config = dict(
    train_examples=39062,
    win_length=400,
    text_encoder_fused_qkv=True,
)
Rows from block 32 of the audio encoder, named by matrix and row number. Each number is 128 + 32 x the weight over its row's rms, rounded and kept within 0 to 255. All counts start at 0. Numbers have three digits each. After the name is the row's rms in percent of the matrix's.
# conv1: bottleneck pointwise conv (encoder.blocks.34.conv1.weight, 64x288x1x1), inputs 174-231
conv1.1 100:059157106065173145126116104179155130137102178129144126193110137187106130107089127098131118129195127069128112125166105064037106122114097105118144193101119109117066170095157110
conv1.2 105:136146083089110193142144078074071171102075134159174190142146113113133154091121089185146113191096061101187094091126155056129146109161142170129139104045108160180102175152127106
conv1.3 113:130128192127195129110104164176147192125084097062205108125124114116120127157117130198159171156122082112133126140124170170069120155078079119083177117096119135146022137125102161
conv1.4 101:120193115093100106100135133155075140171109128139097127148140121089108151150098106105166134123123152155120125168151127209089123117081129150082082159130124087135091086118137169
conv1.5 091:128127079063166106109091137119030124134138178193125130079199063064132112183136123116154147131154093086130120115139131195148199090100118092187039119073078100121153138072090116
conv1.6 096:122109168075123154116145113155108110222089170095138138159095157177118111104147153142105100091047152176130090121125088129095153063101119121121126130074127156121114068120134097
conv1.7 097:196111079136105134148109124158095123162108060068080119071107146154135118113149104148049128134133142121107098100102130072109131137121103121196081131119163142097151125084077152
conv1.8 097:166134099154107107133154129118121079131195136137152108131074113087128129097099158173116165170120090170132133085162132148141110104118163150145128100123158099160073140131216111
conv1.9 098:164149104133082095104166142180210084130148150135080147157089154155115082107133168130201170166176090089127201122112089103165090061155150154105147150158141145138147106123111096
conv1.10 100:124084132106127140154103131087134106046115153114150098188131161110186086172134153115105159176098098124134131123085182115131058168122097086122171085148114199087203122149103149
conv1.11 100:132163232128073161133141088157128136097112116118094141129086117059096147163092180063164131154136176101070152174164128145156106136184137107135116082151098140091114108065166142
conv1.12 101:119164119182184165115159145128147172116101119157104176117121137150150106103131135097109084101108147105137138077120118137040114111128166114074130116140113176161163163147074115
conv1.13 106:035122201078106087129153098111095127141120113207138120142144109066128134120092108110172118148092141144132137131148158143176114081127135100130180139139166143113103071103121136
conv1.14 099:110129131124104132151147114152110151107171126210090167128069167144164159124140159110092146117159149080109152150154083113124127140139167160122167135124112150087129098130149059
conv1.15 100:153170140115112167146081120098131047155115122091156082163101119142172106059092152075115118076127189127149146117072110124093136173076215140134093132135091131107080146155103140
conv1.16 111:142075203110134102088091081138161095187126105110236146120090108155089176154136178167058156120138104151129123128084107130150160127166145069115118131148101059139156145141120133
conv1.17 099:154097168098147148133169110125118136113221163077164142081137091117140102157098166115081114060117135119097163117147118119087080181108127127138072156056156092177104164141157097
conv1.18 105:184122093052151121072106134116106138117157108131111146098151077133141121167128155121107140109086103198114116103085178117111148145074124074087107184176131041143094138104100158
conv1.19 117:116086128098134110142219080108156132153091138145123143144076120096105104147113091089138161117099138047067135065149134118128090149134151111149216149170080119119068178172143148
conv1.20 097:131150122144189188119073103100107142077147072110121088135177185157156119064177151175168092114111177125140108101146114148101142130160122078158108083112130094140113144148110131
conv1.21 104:131119136077115122126104174138116157168131159123156118136101162144105147176089209111134139108137120128159119144126130140179093169120136155071153097143167133107148099122123126
conv1.22 098:122110103100103085115174125114084136146146122142111110148122099156145113150093135147169120156134117082110166121113132179099189086080118148128133143102139104117063112141109146
conv1.23 105:087108117136135138124159059168134132091163085137162091110061199107138121112098111150091111178130132139102079108101159110156095121081059117136101122135090095134158127129053179
conv1.24 107:106116141120092148100137103110126094123137114122134142082113137117188106138124096150089116194095155125148140119096106158090119129085163121142127157115111117060079119060119144
conv1.25 101:105135104159079196156141112170064129109125080110125112075092058102164097116084150107143160100135175143127118192125078125198155136127216110090128117104124121104135104156149155
conv1.26 096:092163150120185177129129184156160127142116118165093150136114162069157132132114123088104115141104158184155140100013101067093142150128142115107147040112109157130150086086065128
conv1.27 103:133126110086092154118170140143104099163119047149074152148167103135117155093150043160095125127141112116163125071092118127161168106137087126110117162085152079134129135113155114
conv1.28 105:107172160064190127165106151105115125125057112165158100124148102135200115167144126101123146091123153131118131131129140216188150128160118143131125173112128078025047084089156062
conv1.29 102:116150072086131069120125093144123102158158154124118098148146153117150127062083104160112120097153126102104144139097203125146162112144177123142111108141133107103151127074129116
conv1.30 100:079143095127110140127127131125124130114172144125138142105119145132140107087121127071103095186135108152195115185107128098059148140139118109181113140165114071155069114103114075
conv1.31 095:131116127100098101086130040094131107090150176130170158112116161149128138088114118096162166129163143112088172090128103137117171106129106155143091191198126105143149139050114107
conv1.32 097:177135166099109162111164112072132126142124083130023124125077155128136170103108053104153069138105151093105073108087170034164109112120098085074139120116143216118145103120139113
conv1.33 100:145148136114107148101173073116115124139108103103121180124065154127160135073118139110118097160143131161106114142100147100139135122130144131101164199130123082105091150138083150
conv1.34 097:141112099127137152092181084144092133116133124099096095102106148160142106119143089128148178089183146111126210151106136207066158133129165147117153145106082113101083113131110118
conv1.35 100:138152157057176162173141081185123135135129089127135104080117180126131109132127094107139091107142093167125077123237096102135101124177111113149141137116126112086094116123158143
conv1.36 101:141175100141103132157119068121159080146111124148165109197106081157164100170144131168144120131129081147155152111134138098109126120183145127110077131073121066175114126111093168
conv1.37 091:222100145137140113113164132113128112141191154094183146161118137131109092149138187112153139101079113159098156200098123101117094152151103075153135060095114093145120104111097120
conv1.38 104:115114129089118132147162153139091181194132151119131118133144088112192174134109162131140169149112126120095124113089088190114153127186120140091130108135173106146030121114133116
conv1.39 099:122092096131139074072127106106142110123112090138142139139153119098136106121109117119121170143114149139088145117182136126116171108112110107091119137119127083105115106053168220
conv1.40 095:123138076123142143104114115095195143121055152186175119185118094135154126069171142155161116166129137103110111061110209072077084162139103120094131058096104150106161153100113121
conv1.41 091:093085121078104134104118087102144076138063166084111150148103111136138135141156145153087140117084127123147129102111108149092109190148083159149151168086111104122141109109096147
conv1.42 093:110165146107084206194192076129108164143129121121116136111130094142145147063142107058149140127138144134087095090105209090123086105149162087128135157146150096116047115142108093
conv1.43 106:171122140094171097142121132130200146077102106154095106144040100119158121129149136098196103154202125179125121118089092140082106132087187129168147091118127107154177195184080122
conv1.44 096:122123183123097060180137124162087126099171145086190051153126118106108104165090199078128127123098119049105102136119127103108134122115153125106113108103102179146120158111092048
conv1.45 103:128093138123105152159141140158078124097118123108134078135147116101121084103140079079065154103146128097132106130091138136089130084133128134163105122126141178121132089092156084
conv1.46 098:143125074057127129071123127147120128078115173170148056168099083073193096125130116124123085164106095120110084098092154119111096094103130158130104127090110138147138084078078105
conv1.47 098:159097203098126100140121177123092070094164112137103130129115097144078145189091143087183123142126131069084150081125134088088128192126150088141094112108158108111089151086106070