Weights of a small contrastive audio-text model.
Model: 5.31M parameters, log mel input, encoder arch densenet, encoder norm batchnorm, encoder activation gelu, encoder depths [12, 12, 12], text encoder width 256, text encoder layers 8, text encoder norm layernorm, text encoder activation quick_gelu.
Data: trained on synthesized solo parts of chorales (CocoChorales), 39062 training examples, 13.1 epochs.
Rows from block 4 of the audio encoder, named by matrix and row number. Rows with one number belong to one channel. Each number is 500 + 25 x the weight over its row's rms, rounded and kept within 0 to 999. All counts start at 0. Numbers have three digits each. After the name is the row's rms in percent of the matrix's.
# conv1: bottleneck pointwise conv (encoder.blocks.4.conv1.weight, 64x128x1x1), inputs 0-127
# conv2: growth 3x3 conv (encoder.blocks.4.conv2.weight, 16x64x3x3, transposed), outputs 0-15, a 3x3 kernel for each
conv1.0 109:503504508489503489548475515528510526549512512484499507508505454513496473505468515480527471514472476479507454503523549521493522506499509509461498521477508499484523509483531518443527467497488522537498491471493522504489510460493456463492566512462564473479512529511475496511515468536491502510539474467480511522509505467478476481478449509528559486479487497516542552533528498485519506492492
conv2.0 109:494485548502495478488461569497530497456477554568498463507502494515483537507537460465525521533484507521464487537527488466480506486512486483504511479524481486472521502495488499467527505529502486516536531510467487467460500513496523506538497503532471526552524522481503473515509545498483521493523485475494510518518481483487500463481491491473523507537472501514517516475465505513462491537461496517501489478436557502458489469509514503476508
conv1.4 099:476466543506492509515557500505501475477493495497513467490469492500521540486494433467539505508487465517468470534471470514496487514518526508477473492473468507548529475569482479597493484495508519542526538477466475494491485513535537490507498508539511474472464490507520511486502534519515481502493523507496503504499501525484496529493494541513483504437499480504530475499475524500502515503496
conv2.4 114:460506490512514473520531516501486524512493537512450488527461533535499512484469498546495496475479528557478491492457465508508496522504491494484487491514518501481490485476485526477518490470527527569520515416492483531510492493521522502498526541485543575507491456493470507486500507499514493498479478503487515480509511521490503515520476518483524521534460494541484494516508486443482477537522521463437519516519512498507513516503487545537523
conv1.6 105:497490500455527501541504523432450510498499495528498478483480477505508541565509497485515508498498520483501529479518486496484534528547526503499530493528449524455499497492484493454496483522491476495497472468465505518512488488498492489510542495488556535501554482479468446511533526492499476501459487469528457518505518519479517506512515520498522502529463564497475523522486528480468508495482
conv2.6 097:478512535490484490490466503525480503518499423501547519463497495491507530463511495511517507535453471507556488510515533449510498475533498477487551500515502488505473457520530526508523514528515484484514487488505469516508512502485551482523505452504498504494500474479499543566521498458497476525490466476497532556473487490472484509471519498487499484551498529518521490484508500491438493461497504485529508473543463500474463479541504498511484
conv1.9 101:476489471513452513491525435511479467472498489474503501519520506489501507453415485498468504483519515552481516454491533507498523524504510528481482436535533511494485520534523489553504479496472467484504539530501491522531544485486513469493501488495509483485542471518509524519452497491454493490477467495497494494522492483490500492520505509512543522504489490492509512547510518462486477555503
conv2.9 108:497478490501556502473527557496502517506437490479495522525530458511495519494482502475495534493491498473462523503474490509502501527508488506511481455523509497493516559513484448513490489486486506480476512507568485481477549473488513505496511524472485439520537525450498482512485497506493501500497566475563499526440465491497494532527499500493539497505498499516518507498477519461495529463497457532455517496488504532470506506516541481487490
conv1.10 102:484544540499508503471511498529475475459501495481464502513526477485521476516510488460483498470479545495482476469515544523495507561524485497485491503480492480504472536470530505462491485462516502486487498504476507503492449483540486436526522466473480486527524524509474490527494512481426472519515491483543498431467493528456512510498501506470453486520502490487522489523517467500482512508468
conv2.10 090:548517516507512492488508507480495534522487499513512502522501475470515533470490445525498500486510489481496487530520541492485503485487518505494497514514465489538529507478552510506548510483488524484487529521495467532518492508533455485518457491537522553504500526495494437483503481514560457503494511460547507552469475433500524507529448495539541482515510511485492501495525482515530499533477517497468506474517476476462469511483520475531537
conv1.11 093:531481526517489502471461536483501512476476534510501445503459502532498477496425494495500498499480542510479530512495470500486501514539522489504416477504534510558508504505540474508531519488508496484533517494462489510512552526535500489508482478493556486500513554494524513470531472517513479517497523482473501509464554520478484494473462491508497487505524482513525492534468487509484503541505
conv2.11 083:478497522471464441493523513503513460494467469513454506452527504480524476457486469498488519498517496525477477483493486519503451508527482490484501504530502501440507549585503468462500535478509501461511452476504491528489518467507529479508502444518532473482542487483470480482472503482512497498492512508528478486463465504568514491523477516538515526469467479533511490512496506470532500502520499458529495521498502470504527518493504513503499
conv1.17 097:528520462532512519494484504510506492522512402509524551519512516497568501481494523497507518514467494524452463493525493484478480455497534471456505474510513527489455492529477461492543492523506498546490479508505510502446502465511510505521498526506498497465485502515506465491481503525528520508489498512522484497475548492469500512508480449565506475466503473514505534488488473467490490505510
conv2.17 107:521500492483476507520510501471507513466475557511502493540532481464478528508480520480498519479486509560546426537541493502533483511492508507505495479496467491502497539546466553542437504494489522480509527540449495486492482491525512521466486478503539498506463503506522518495481496511469542507476541518485461496493527505498468530503485500502493484536535446536514499496511494483497530493520485510476528487479510569489514471469486488496506
conv1.31 107:454511496499504484479496470480467469480526512492503547512476511546473492483485542530505508493545533501482484492520502511506514481551514527577442493484514520520495463497484550523502533544526486520507507517456490534513500477505517484494449522527494487483513456506501507539489457504500503491512495533503497460498482547505491508514547489465469521514495490446534489520550473528490481512498
conv2.31 093:492484497542516514463477499502499509528464490480503535501478510472483516519547519485490515501523509479477522572464530470481489448509513524466520491498500494482490491503476541474522499554484467483480491488517562483515521513490506524504523543499506471491536494456538487532489542522459494506489505502550482526461492509485508488491495509482526499497474504499503482545425483538539527513511491458508520474448505465469506514479486545485474
conv1.34 098:434490496522494547500459449506523547521506536497478473521500498582546491518516530473449486469533507493532510538509491503522489481508486521516505471547478519479503507462455518483453503516487421495496503491484500496485470481484517502495476509467498509537506483499476469471533479470503494487490484476507505495475506461468471501529471482500500501490497511475505463530484515497516455497481
conv2.34 091:514499481468495516510532494507564475499534490495504515482478480497523502514537546477518473472491464480491505521500565469500501467498518524490426518521485532522489482503504486508490483469522546506482487502494481540460488457543483489529478501506523517512499500526519519498452522522520511523539484507508539579552525489486458453477533503489535534480526505506504473519541482497485487487499510520524481501526498445482498511476500532530507
conv1.47 098:517530483468504495535528509553541514469496466502526512539535469487515482507493503489489495510532520463526468505538511510508452516497530522483476513497519460497490515484533470485466464484508493485501518528462466510507503503529437496547541508500498495507530485485505483474532475460487495496525496507507518512467464519524464492483470484526575498519507534501508518529484520457490474573491
conv2.47 102:511458506489522495502505523495488528420513524513524506538504503439506539524503470487511506534480508506517498476531497459499471495514505516500523479496512451494499556497495436472550489485503485521504512523473499503491536536465558534477465488510463467507545510514524491451473511505506509483483503526541507516489504501491497463495488491478471528509457527521528497508484516524515487478480483492518494448461555521471487474505529478495454
conv1.48 110:488468511504488502483509540516488510500514451511549503496507521533462531509520527518515479488489532488487548524489508482541534499498478485550532488532524461505498514542483544478537498500445493460503526473481461509494523520484496473478456502489505502502536481466571498526459479469494492449519512533533495506520556517470515530492545511471503498514495465478495503506545503486494500476501
conv2.48 099:509487487494503525521450493529468529473524448543508495514497516501449499508547474539507457524497507522512529501462516499498481475527476483481548479476500464499511474497540520516455475512518536488497486496551529536484504509523498513526498513474520549466561520468489465557480532449473519482529520468506504494481519492529499483500504529535522467510478481497505506504487516546520509517484465498489505485525455539552505476516488491499495
conv1.60 106:538494524482518459522510523495430526450466498548493466487511506516506529495485470531496530543478485465460554534467503482492526530509507504471505488508494502459464480513503483487490496517510451498518501481502511479531482502493486520511525482492550451469490479484486517526474532462517504488519496529487464507512535471503490464523533504461505501512463532451447477478493522497541505511498
conv2.60 094:486480496475442482522511545508522530508492461492499487448515527517534488498488493493468469512494471522558548479477498501488521503539532504505492460514497505527491478520523508533513524471402494469525518512504488428456502473483488480494538509500549491462487464482517523501476504465504502507514513469450461492510514526524457523512518541487474533496485500471472493496509504524510475487477511506495520478525465486518500511509524491517472