config.yaml
spec_augment: false
win_length: 400
encoder_arch: "densenet"
encoder_kernel_size: 3
text_encoder_causal: true
text_encoder_dropout: 0.1
init: "kaiming_normal"
beta1: 0.95
epochs: 13.1
Rows from block 27 of the audio encoder of a small contrastive audio-text model, named by matrix and row number. Rows with one number belong to one channel. Each number is 500 + 50 x the weight over its row's rms, rounded and kept within 0 to 999. All counts start at 0. Numbers have three digits each.
After each channel's rows are labels from the 100 clips, of 14976, where the channel reaches its highest value: "top examples" is what is common among them. Only what is clearly more common there than usual is listed. The data: synthesized solo parts of chorales (CocoChorales). In brackets: how many of the 100, against the usual share in percent.
# conv1: bottleneck pointwise conv (encoder.blocks.29.conv1.weight, 64x208x1x1), inputs 0-103
# conv2: growth 3x3 conv (encoder.blocks.29.conv2.weight, 16x64x3x3, transposed, each kernel summed), outputs 0-15

conv1.58:484440422470384520513427453527551482514632506525497442492575596412405508479537448421539473443573499590530470563489522522387589458408528559460525421546577482547442504520502524487502538421546470464466501466494530541494473448458508525518449528496439465574492456471486496624461477503491452480496420541461592514531514
conv2.58:400486485562529476574431512531483493480554569568
top examples: note E5 (67 vs 7.7); note D5 (39 vs 8.2); note F3 (30 vs 3.7)

conv1.20:555371487492472435492503515527451454445425498493483562609486505466494496500493524583543495625475476488501569488482570455440508479479533445462477562395502519472533444561518527543531496488481490447467448538518429512452514468602447448492481485493505469433573487508512487520459406552485461581495544429545530403540549
conv2.20:528436467515568474533443536460570527467561444589
top examples: note A#3 (56 vs 10.2); tuba (42 vs 8.6); note D5 (28 vs 8.2); note C4 (27 vs 10.9)

conv1.8:500487479529527490534458472544434537507491471489586428434458501600600496516537430582491453494454455507476479486487582545510409468632520429565482392462485457615515592517466500488527461471499438529515599493551515486449479523478438509456514492518490629569470503456521540521517449508507546449515507426530421461393438
conv2.8:520544396522488477432501507497509446422404491551
top examples: note C#5 (98 vs 10); note D#5 (42 vs 8.9); note E5 (27 vs 7.7); horn (25 vs 6.7)

conv1.21:481469494443516490525530461514542444476441487519428476494406495519451440503546501448517471532513547515535562526439501483468514405423481413531380623576474512389450533489563518554520505538425519597516473449504482501505439496448489434547562530419465453516502464404479467501462405422582506522605441529456534490484569
conv2.21:454569518511590472431456449593514558518532504472
top examples: note A4 (49 vs 9); violin (43 vs 13.9); note C#3 (28 vs 1.5)

conv1.11:414502512439424475482573412416626456445489495404369489420435480466478580439438498556528514469526516432491461484446478541600513495549501417502500417471472472495539454516523498449469513498509501533483424482470502482451530571492468362498483487514517501442434530524518533570528432477515424476529575512504563449478496
conv2.11:535531464546514436408439564518465514415450529539
top examples: note C#5 (100 vs 10); violin (41 vs 13.9); note B4 (32 vs 9.4); note D#5 (27 vs 8.9)

conv1.4:513543510503480422503453596461451552508514508497446548647458424557536572394554493572521534456557477560432435515480513475575516499512434420510649464525491453554440517500493512397453528499519558465496469546487467530587445474500573506498396489425549476476546505592416458460485503461475497415527476464577572612450474
conv2.4:460500453498470525506442506497618556420568455533
top examples: note A#3 (55 vs 10.2); note A#4 (29 vs 10.7)

conv1.48:534521514513522424466479538485527580470540430424465425462611486545627451453472482586468445518485497521511491477506490474471483552526477513484596527506477457540435458484499512537475456571437622517565504433562466506497513519429598454581481607570476518492501427465619532530434571417458441410426429555437544508454492
conv2.48:354473445488448444473516546456504480490465452508
top examples: note A#3 (100 vs 10.2); tuba (48 vs 8.6); note G#3 (42 vs 8.1); bassoon (36 vs 8.2)

conv1.50:525506482453433429519518543499429481470449485486479504531520550586342459539518518545403546467388429482558457482435439504473448484632538503511585483397526477466519515468553444541523512396481560484534573462527486467468481488534483544511451525465518500477404489530495513505528537472574524476473558448455563436513543
conv2.50:443450549501417423420419516472473522554482482517
top examples: note C#5 (98 vs 10); note D#5 (49 vs 8.9); note B4 (34 vs 9.4); instrument: trumpet (26 vs 8.4)

conv1.41:595563445457541482471497528451501567482557418564513546426516499419534518442493596476549526442470474526413369540535581577517439456392504601509516541554494593486466459413452489460529457489521397454482551449561557526506511518439557487559432468468429489493558508497511459543492488474435544607452498513498532447492509
conv2.41:493457460497550434571492527521555618467472450455
top examples: note E5 (68 vs 7.7); violin (41 vs 13.9); note D5 (35 vs 8.2); note A4 (33 vs 9)

conv1.37:468464602492539472577569505438457455535505466483499498495468452452459531561488350476544496523435514479525473475503446498493580607490436445501433458426467555520510514420565478522553442411483582496473552488470534445539434544464441582516445541499452554415489532507480526485426388498538552557533534532454444514520521
conv2.37:451483521474431392493396552475469527447528498491
top examples: note A4 (100 vs 9); violin (51 vs 13.9); note B4 (34 vs 9.4)

conv1.51:457521527530539514546526590405552499459538492427577533439508491409624479458438502501419567522542486567448545478575509452535596475577596514483601505433490502487485515576509477475493531494446595557526480545533500413519514538443508402529546529441493471464449433557511501508490502381452438515458503575452543557461611
conv2.51:525460628558520515468567511444467466428476476496
top examples: note A#3 (99 vs 10.2); bassoon (47 vs 8.2); note G#3 (39 vs 8.1); tuba (37 vs 8.6)

conv1.35:588559522486600494469442517492546478566537436492626448525531413424513533446469546533513582497453527573498536514526434397572555542512427512502489454441529619418560555552538628475517404444536439486439516550503448521489474529550482499483504499520505523432434448550441513600511475427468522561457496560471537509440505
conv2.35:434484473535529450473492514558420502439579462410
top examples: note E5 (93 vs 7.7); note D5 (47 vs 8.2); violin (40 vs 13.9); note F#5 (28 vs 7.1)

conv1.17:498491439503549500530640462505473526613409533549490482437552538568465524452436487547476495616521542507442446544507485417450482470568469489468495636430509456476473596432544462571473490488455432450485438493564550559559475442499434586574490459544548456536494527543439563405446515493459500515503463498516481539380451
conv2.17:580481600536477473448450485433506472586546493524
top examples: note E5 (96 vs 7.7); note D5 (43 vs 8.2); violin (42 vs 13.9); note F#5 (31 vs 7.1)

conv1.28:508481504555457609408473449496499439540562469616495446611465540515528471536512530470537565554541472414448459545442587491540492490433509535479485478414455459534495418508469489464434528542477527492488418481511450377466468490552446446540436625487501521530435440469457449508499494543533502436466475442504435497413496
conv2.28:434532558486506554518382582525478480504491446448
top examples: note A#4 (87 vs 10.7); horn (48 vs 6.7); note C5 (48 vs 10.3); note G#4 (26 vs 9.1)

conv1.27:493540507558474562487454575493519403509522493435482520496425425474419504580478464462501490449531437358487473534581472520486504557477543448475540513462542474554515449519464494461479522475550438582452368500556498432463525514506490515413534492529452504437499445457551428540599521473477606595541537498500473488555544
conv2.27:440489490465469605475491496522437564524603541472
top examples: note F5 (100 vs 8.4); note D#5 (47 vs 8.9); note G5 (38 vs 6.4); flute (34 vs 8.2)

conv1.33:517476430517503501629578569543488426498501456598632516553438480419502497524457524558506619505472420533489489481588447483494554446377450433431499518514441605487465475439389498400521494399501496447467513529471491557481528445560512460429463582530512538388538561505476491473485510522416448491451473457599443438527538
conv2.33:462410529406515519520424564496476520521498429441
top examples: note A#4 (100 vs 10.7); horn (54 vs 6.7); note C5 (41 vs 10.3); note G#4 (36 vs 9.1)