From a checkpoint of a small contrastive audio-text model: encoder depths [12, 12, 12].
Rows from block 33 of the audio encoder, named by matrix and row number. Each number is 128 + 32 x the weight over its row's rms, rounded and kept within 0 to 255. All counts start at 0. Numbers have three digits each. After the name is the row's rms in percent of the matrix's.
# conv1: bottleneck pointwise conv (encoder.blocks.35.conv1.weight, 64x304x1x1), inputs 264-303
conv1.0 106:100150114156112089156185163110171137136152111130094104145129100166109187136160053103118158085126123102162142072154109150
conv1.1 107:153122139155126091102100128149091143133108076219136105107142123162141101161115226147092133130164063124202176129112159100
conv1.2 102:126108114099107133138107115141065103112176100184124078165087155106124111132069113129146120091091110154098115135156150106
conv1.3 093:092128147151124095164055101166173181115147092109090061119192132091115119102138140127129109100134114134060136156159192133
conv1.4 092:107158150153107106148181088061112089099138078150127112076196141150104121101119124105076096124131058073121111096108142107
conv1.5 102:108151114145135102124112111127169155181143102153136112156160186152106190159155176073138125071120152171090117116152109140
conv1.6 099:118160085145108156105094071139133067093094128122131145075113113120129112180083201166119095125115135123123107133083143116
conv1.7 094:139175122130074108146122063136057104071134146148115106121141133107206113095126129118093099144140071127115098103080143113
conv1.8 098:144153073115036128110140071142072187140149108132091078106123140179145114157154144133150142111102140133203156057129152128
conv1.9 106:175149140151147107131142137157128118127154124156080215129049075089149133098089119143130123111125184126082141155107204121
conv1.10 099:109129104093178058120154174087163095053129172118117150141104116124116162125120136106127154157118112119094151107146120091
conv1.11 102:076177144130153119089126128113145170102128081130170119115187157133053114088093068132111093168120120119094073132119139120
conv1.12 098:085117100157105136147130101064105168101156103105140089175125095144129073154118132138108101057150128129151138152117188144
conv1.13 095:136143129066132086126205153146184096080124146144162080107098133125138131141119104100155132098156124126119082091108069119
conv1.14 092:082140157128169157156102111146135117103151172102095097121119141171143112149138100179141111077127098140126160130132096111
conv1.15 096:094089114088101091113105099097091146079120116124132104128168137108081126070139126106127119105144241154123120087114154135
conv1.16 094:109107073093194162156109116099146160075142124124168162161146111119134149154078144086116123115125129129142097148080101152
conv1.17 098:082092129129127134108068119123085121191107112132168087098156123098114157109122161152130069153125101154170156118118107087
conv1.18 097:147167116143119137095140082111097177109128142092139185115110116127173080094109123087102096099132142116131153104108174083
conv1.19 098:164134081119142142160126159122181091052186115100106061083155110106103130118139128160083165165140116132162138091112108140
conv1.20 097:104114145166088099113057136131099127131139126158141093127175086119142189072181135100071133092147084125096090102109158127
conv1.21 098:062144122176124104140073098168182115091101108214169051098151128162096098112150091174116099117111127156173104145118096125
conv1.22 109:106094119169166105181075089151114107083121146161169102109185113063126146121123154144091105124179085181121105229179153161
conv1.23 100:126143143123109111112081084130213184121129105146168139195143139061104101107138155091116073099123096131140101138088191146
conv1.24 095:130164148147147125165113160123106144080154102053134166082130137129061163155181073090125191109131116090154124100085106158
conv1.25 101:154199109149108173106162104071121111164117140096146164127126130135077115120098113165093106075170185133085135140085110131
conv1.26 097:084112127063111095106164132113105152078141143121143132154105119126109151060121050104153109130119117132150097102103138115
conv1.27 103:108159157169145131078090146189168110083132119188159069084090125153127149135093078106200063150132152132163104184112137169
conv1.28 097:113086085158149172158128132148136178180109148127110146113150116138111107155119091126136119147122124163097147183165097119
conv1.29 092:070110084132102097107100110065169156142164173073138048146156101112077117127080112178139174143104057164141157127130140078
conv1.30 094:115105079113163159141127091182119153118130085138138119120104150126088123146088115122091072146141139125142154131104152111
conv1.31 099:123138115164101147125141159180075103128119111150115103136103149063161141104184165093123093107080120142066136135110104114
conv1.32 104:139164125139128134135158114165137184105127110107163124116113142217150113109149164194109095175136104127088145098140131174
conv1.33 100:135149107109115169210121204119112142095177146074169119073111087109127099166111099173090113076113092169124112108138129112
conv1.34 099:047124094110103072168110103113100168128087150138103005130141105120100131165090203091159149095107146061130075120071108138
conv1.35 103:142177119176111122153141141119118126128149160096102055110187185076151118138162159095136116077119155162133198154118136115
conv1.36 096:085111079131117142089117061136133122138126101142077069157130088077066105123127182165109144159132082176117135130164126169
conv1.37 108:151155126160136126125070092121128125123094145137162112127130148146133169191171082114113155099109172128147093100094108149
conv1.38 104:109141143113063126083124104133144117067127089162093133114119135109141144145138118135121151141169135146121133119166160122
conv1.39 104:110148101146131183079118141091078079131107102105206093104126092080124138073152090130126102108171095170144098171158145126
conv1.40 099:102127080144112108092081101095149106164128098115147074154139117102123093081119121161097107173115112127111140111104136192
conv1.41 096:119152059124160159096094082119128147143112206127118129108106131074112147122131075178117149111095122128120132114102116138
conv1.42 108:101133130092113142128148155153100099122119130095170074111134149107143173163122169136143102096102247139152118155069149160
conv1.43 101:140120165115134081137183157097104160141174150125136120124117112103141116061192116112127138133093095126086112131183055098
conv1.44 095:124126118123087094118112158101170093125140105109109063053144190167102146133162154104117108112143079118130107094160110108
conv1.45 103:132122109106100169149143173119084127093121093106143110176116108114167106129141119096119101079091070126132124180161121155
conv1.46 100:162149059121104051127125132137101095136111121197105175106111094111106173162087217095163136138112049179151176122052104153
conv1.47 100:182066152173129148170104130112159102105148144224146097082110166095147147097108090127159111074137110189170096145177121084
conv1.48 101:136146135082144125123114118135076086123109150152100068132113154134089108130104241079066105157185085118189104113151145148
conv1.49 098:118079148105102133187120108171094184111111112163102107118113106107092099060150160118101140094142124174105069115077185162
conv1.50 103:178071119179082116107087133108144095132151132098093106130130155101127136099164171189106131137099084114101120141103173166
conv1.51 101:109068108091087141173138142132137098134133112085121120075105151098128153138165134118116142095057141131086133110160120105
conv1.52 104:106161104073137147089092105130149098148131149140141149105167135081132109103081152155146140150101067158168158102113171126
conv1.53 103:173124122129150130137139125111094075140126100106132131182139088142103092110215151116123147161134115131122123157156132161
conv1.54 105:127176176121085158132115138098139078132133103129113098162147095132152097100092116148097154051124159103150137092155143103
conv1.55 103:101177094159135118110105140119085155082151111097162087118163157091127110164126099140097126088131176126138099096128116083
conv1.56 109:126121151126112107139116154117089087118148135105158134121129108128128227124121082105142122091106148118115128116132100158
conv1.57 095:114134116125082131099123124138101139109127120159141109124120160083136162148108164117154105083136164089119123124097046102
conv1.58 104:179159107131150157134170101131067119126108122136158100133147174114108124102128135129139104116123114120080100120093171142
conv1.59 098:167053207109154100174160135111082150094126142118102106143104122107147128103065155139174126169144129230151163133110163101
conv1.60 098:134116114127087109155148140177117124128158137101122094192093154094144166119116181100125081088151181113080087147094136140
conv1.61 100:133122127125201065091130188063154096060107129162084162131140128122141177148090059121124144079158053125152114116139120104
conv1.62 096:103198157103137073128145152158109130135147166122172109131135122051101089098152152052097099170115122099142111137126136134
conv1.63 104:192100141106085135100099093160130175130132120082137115124128161152099082189154242120134097113114083104140181101110109117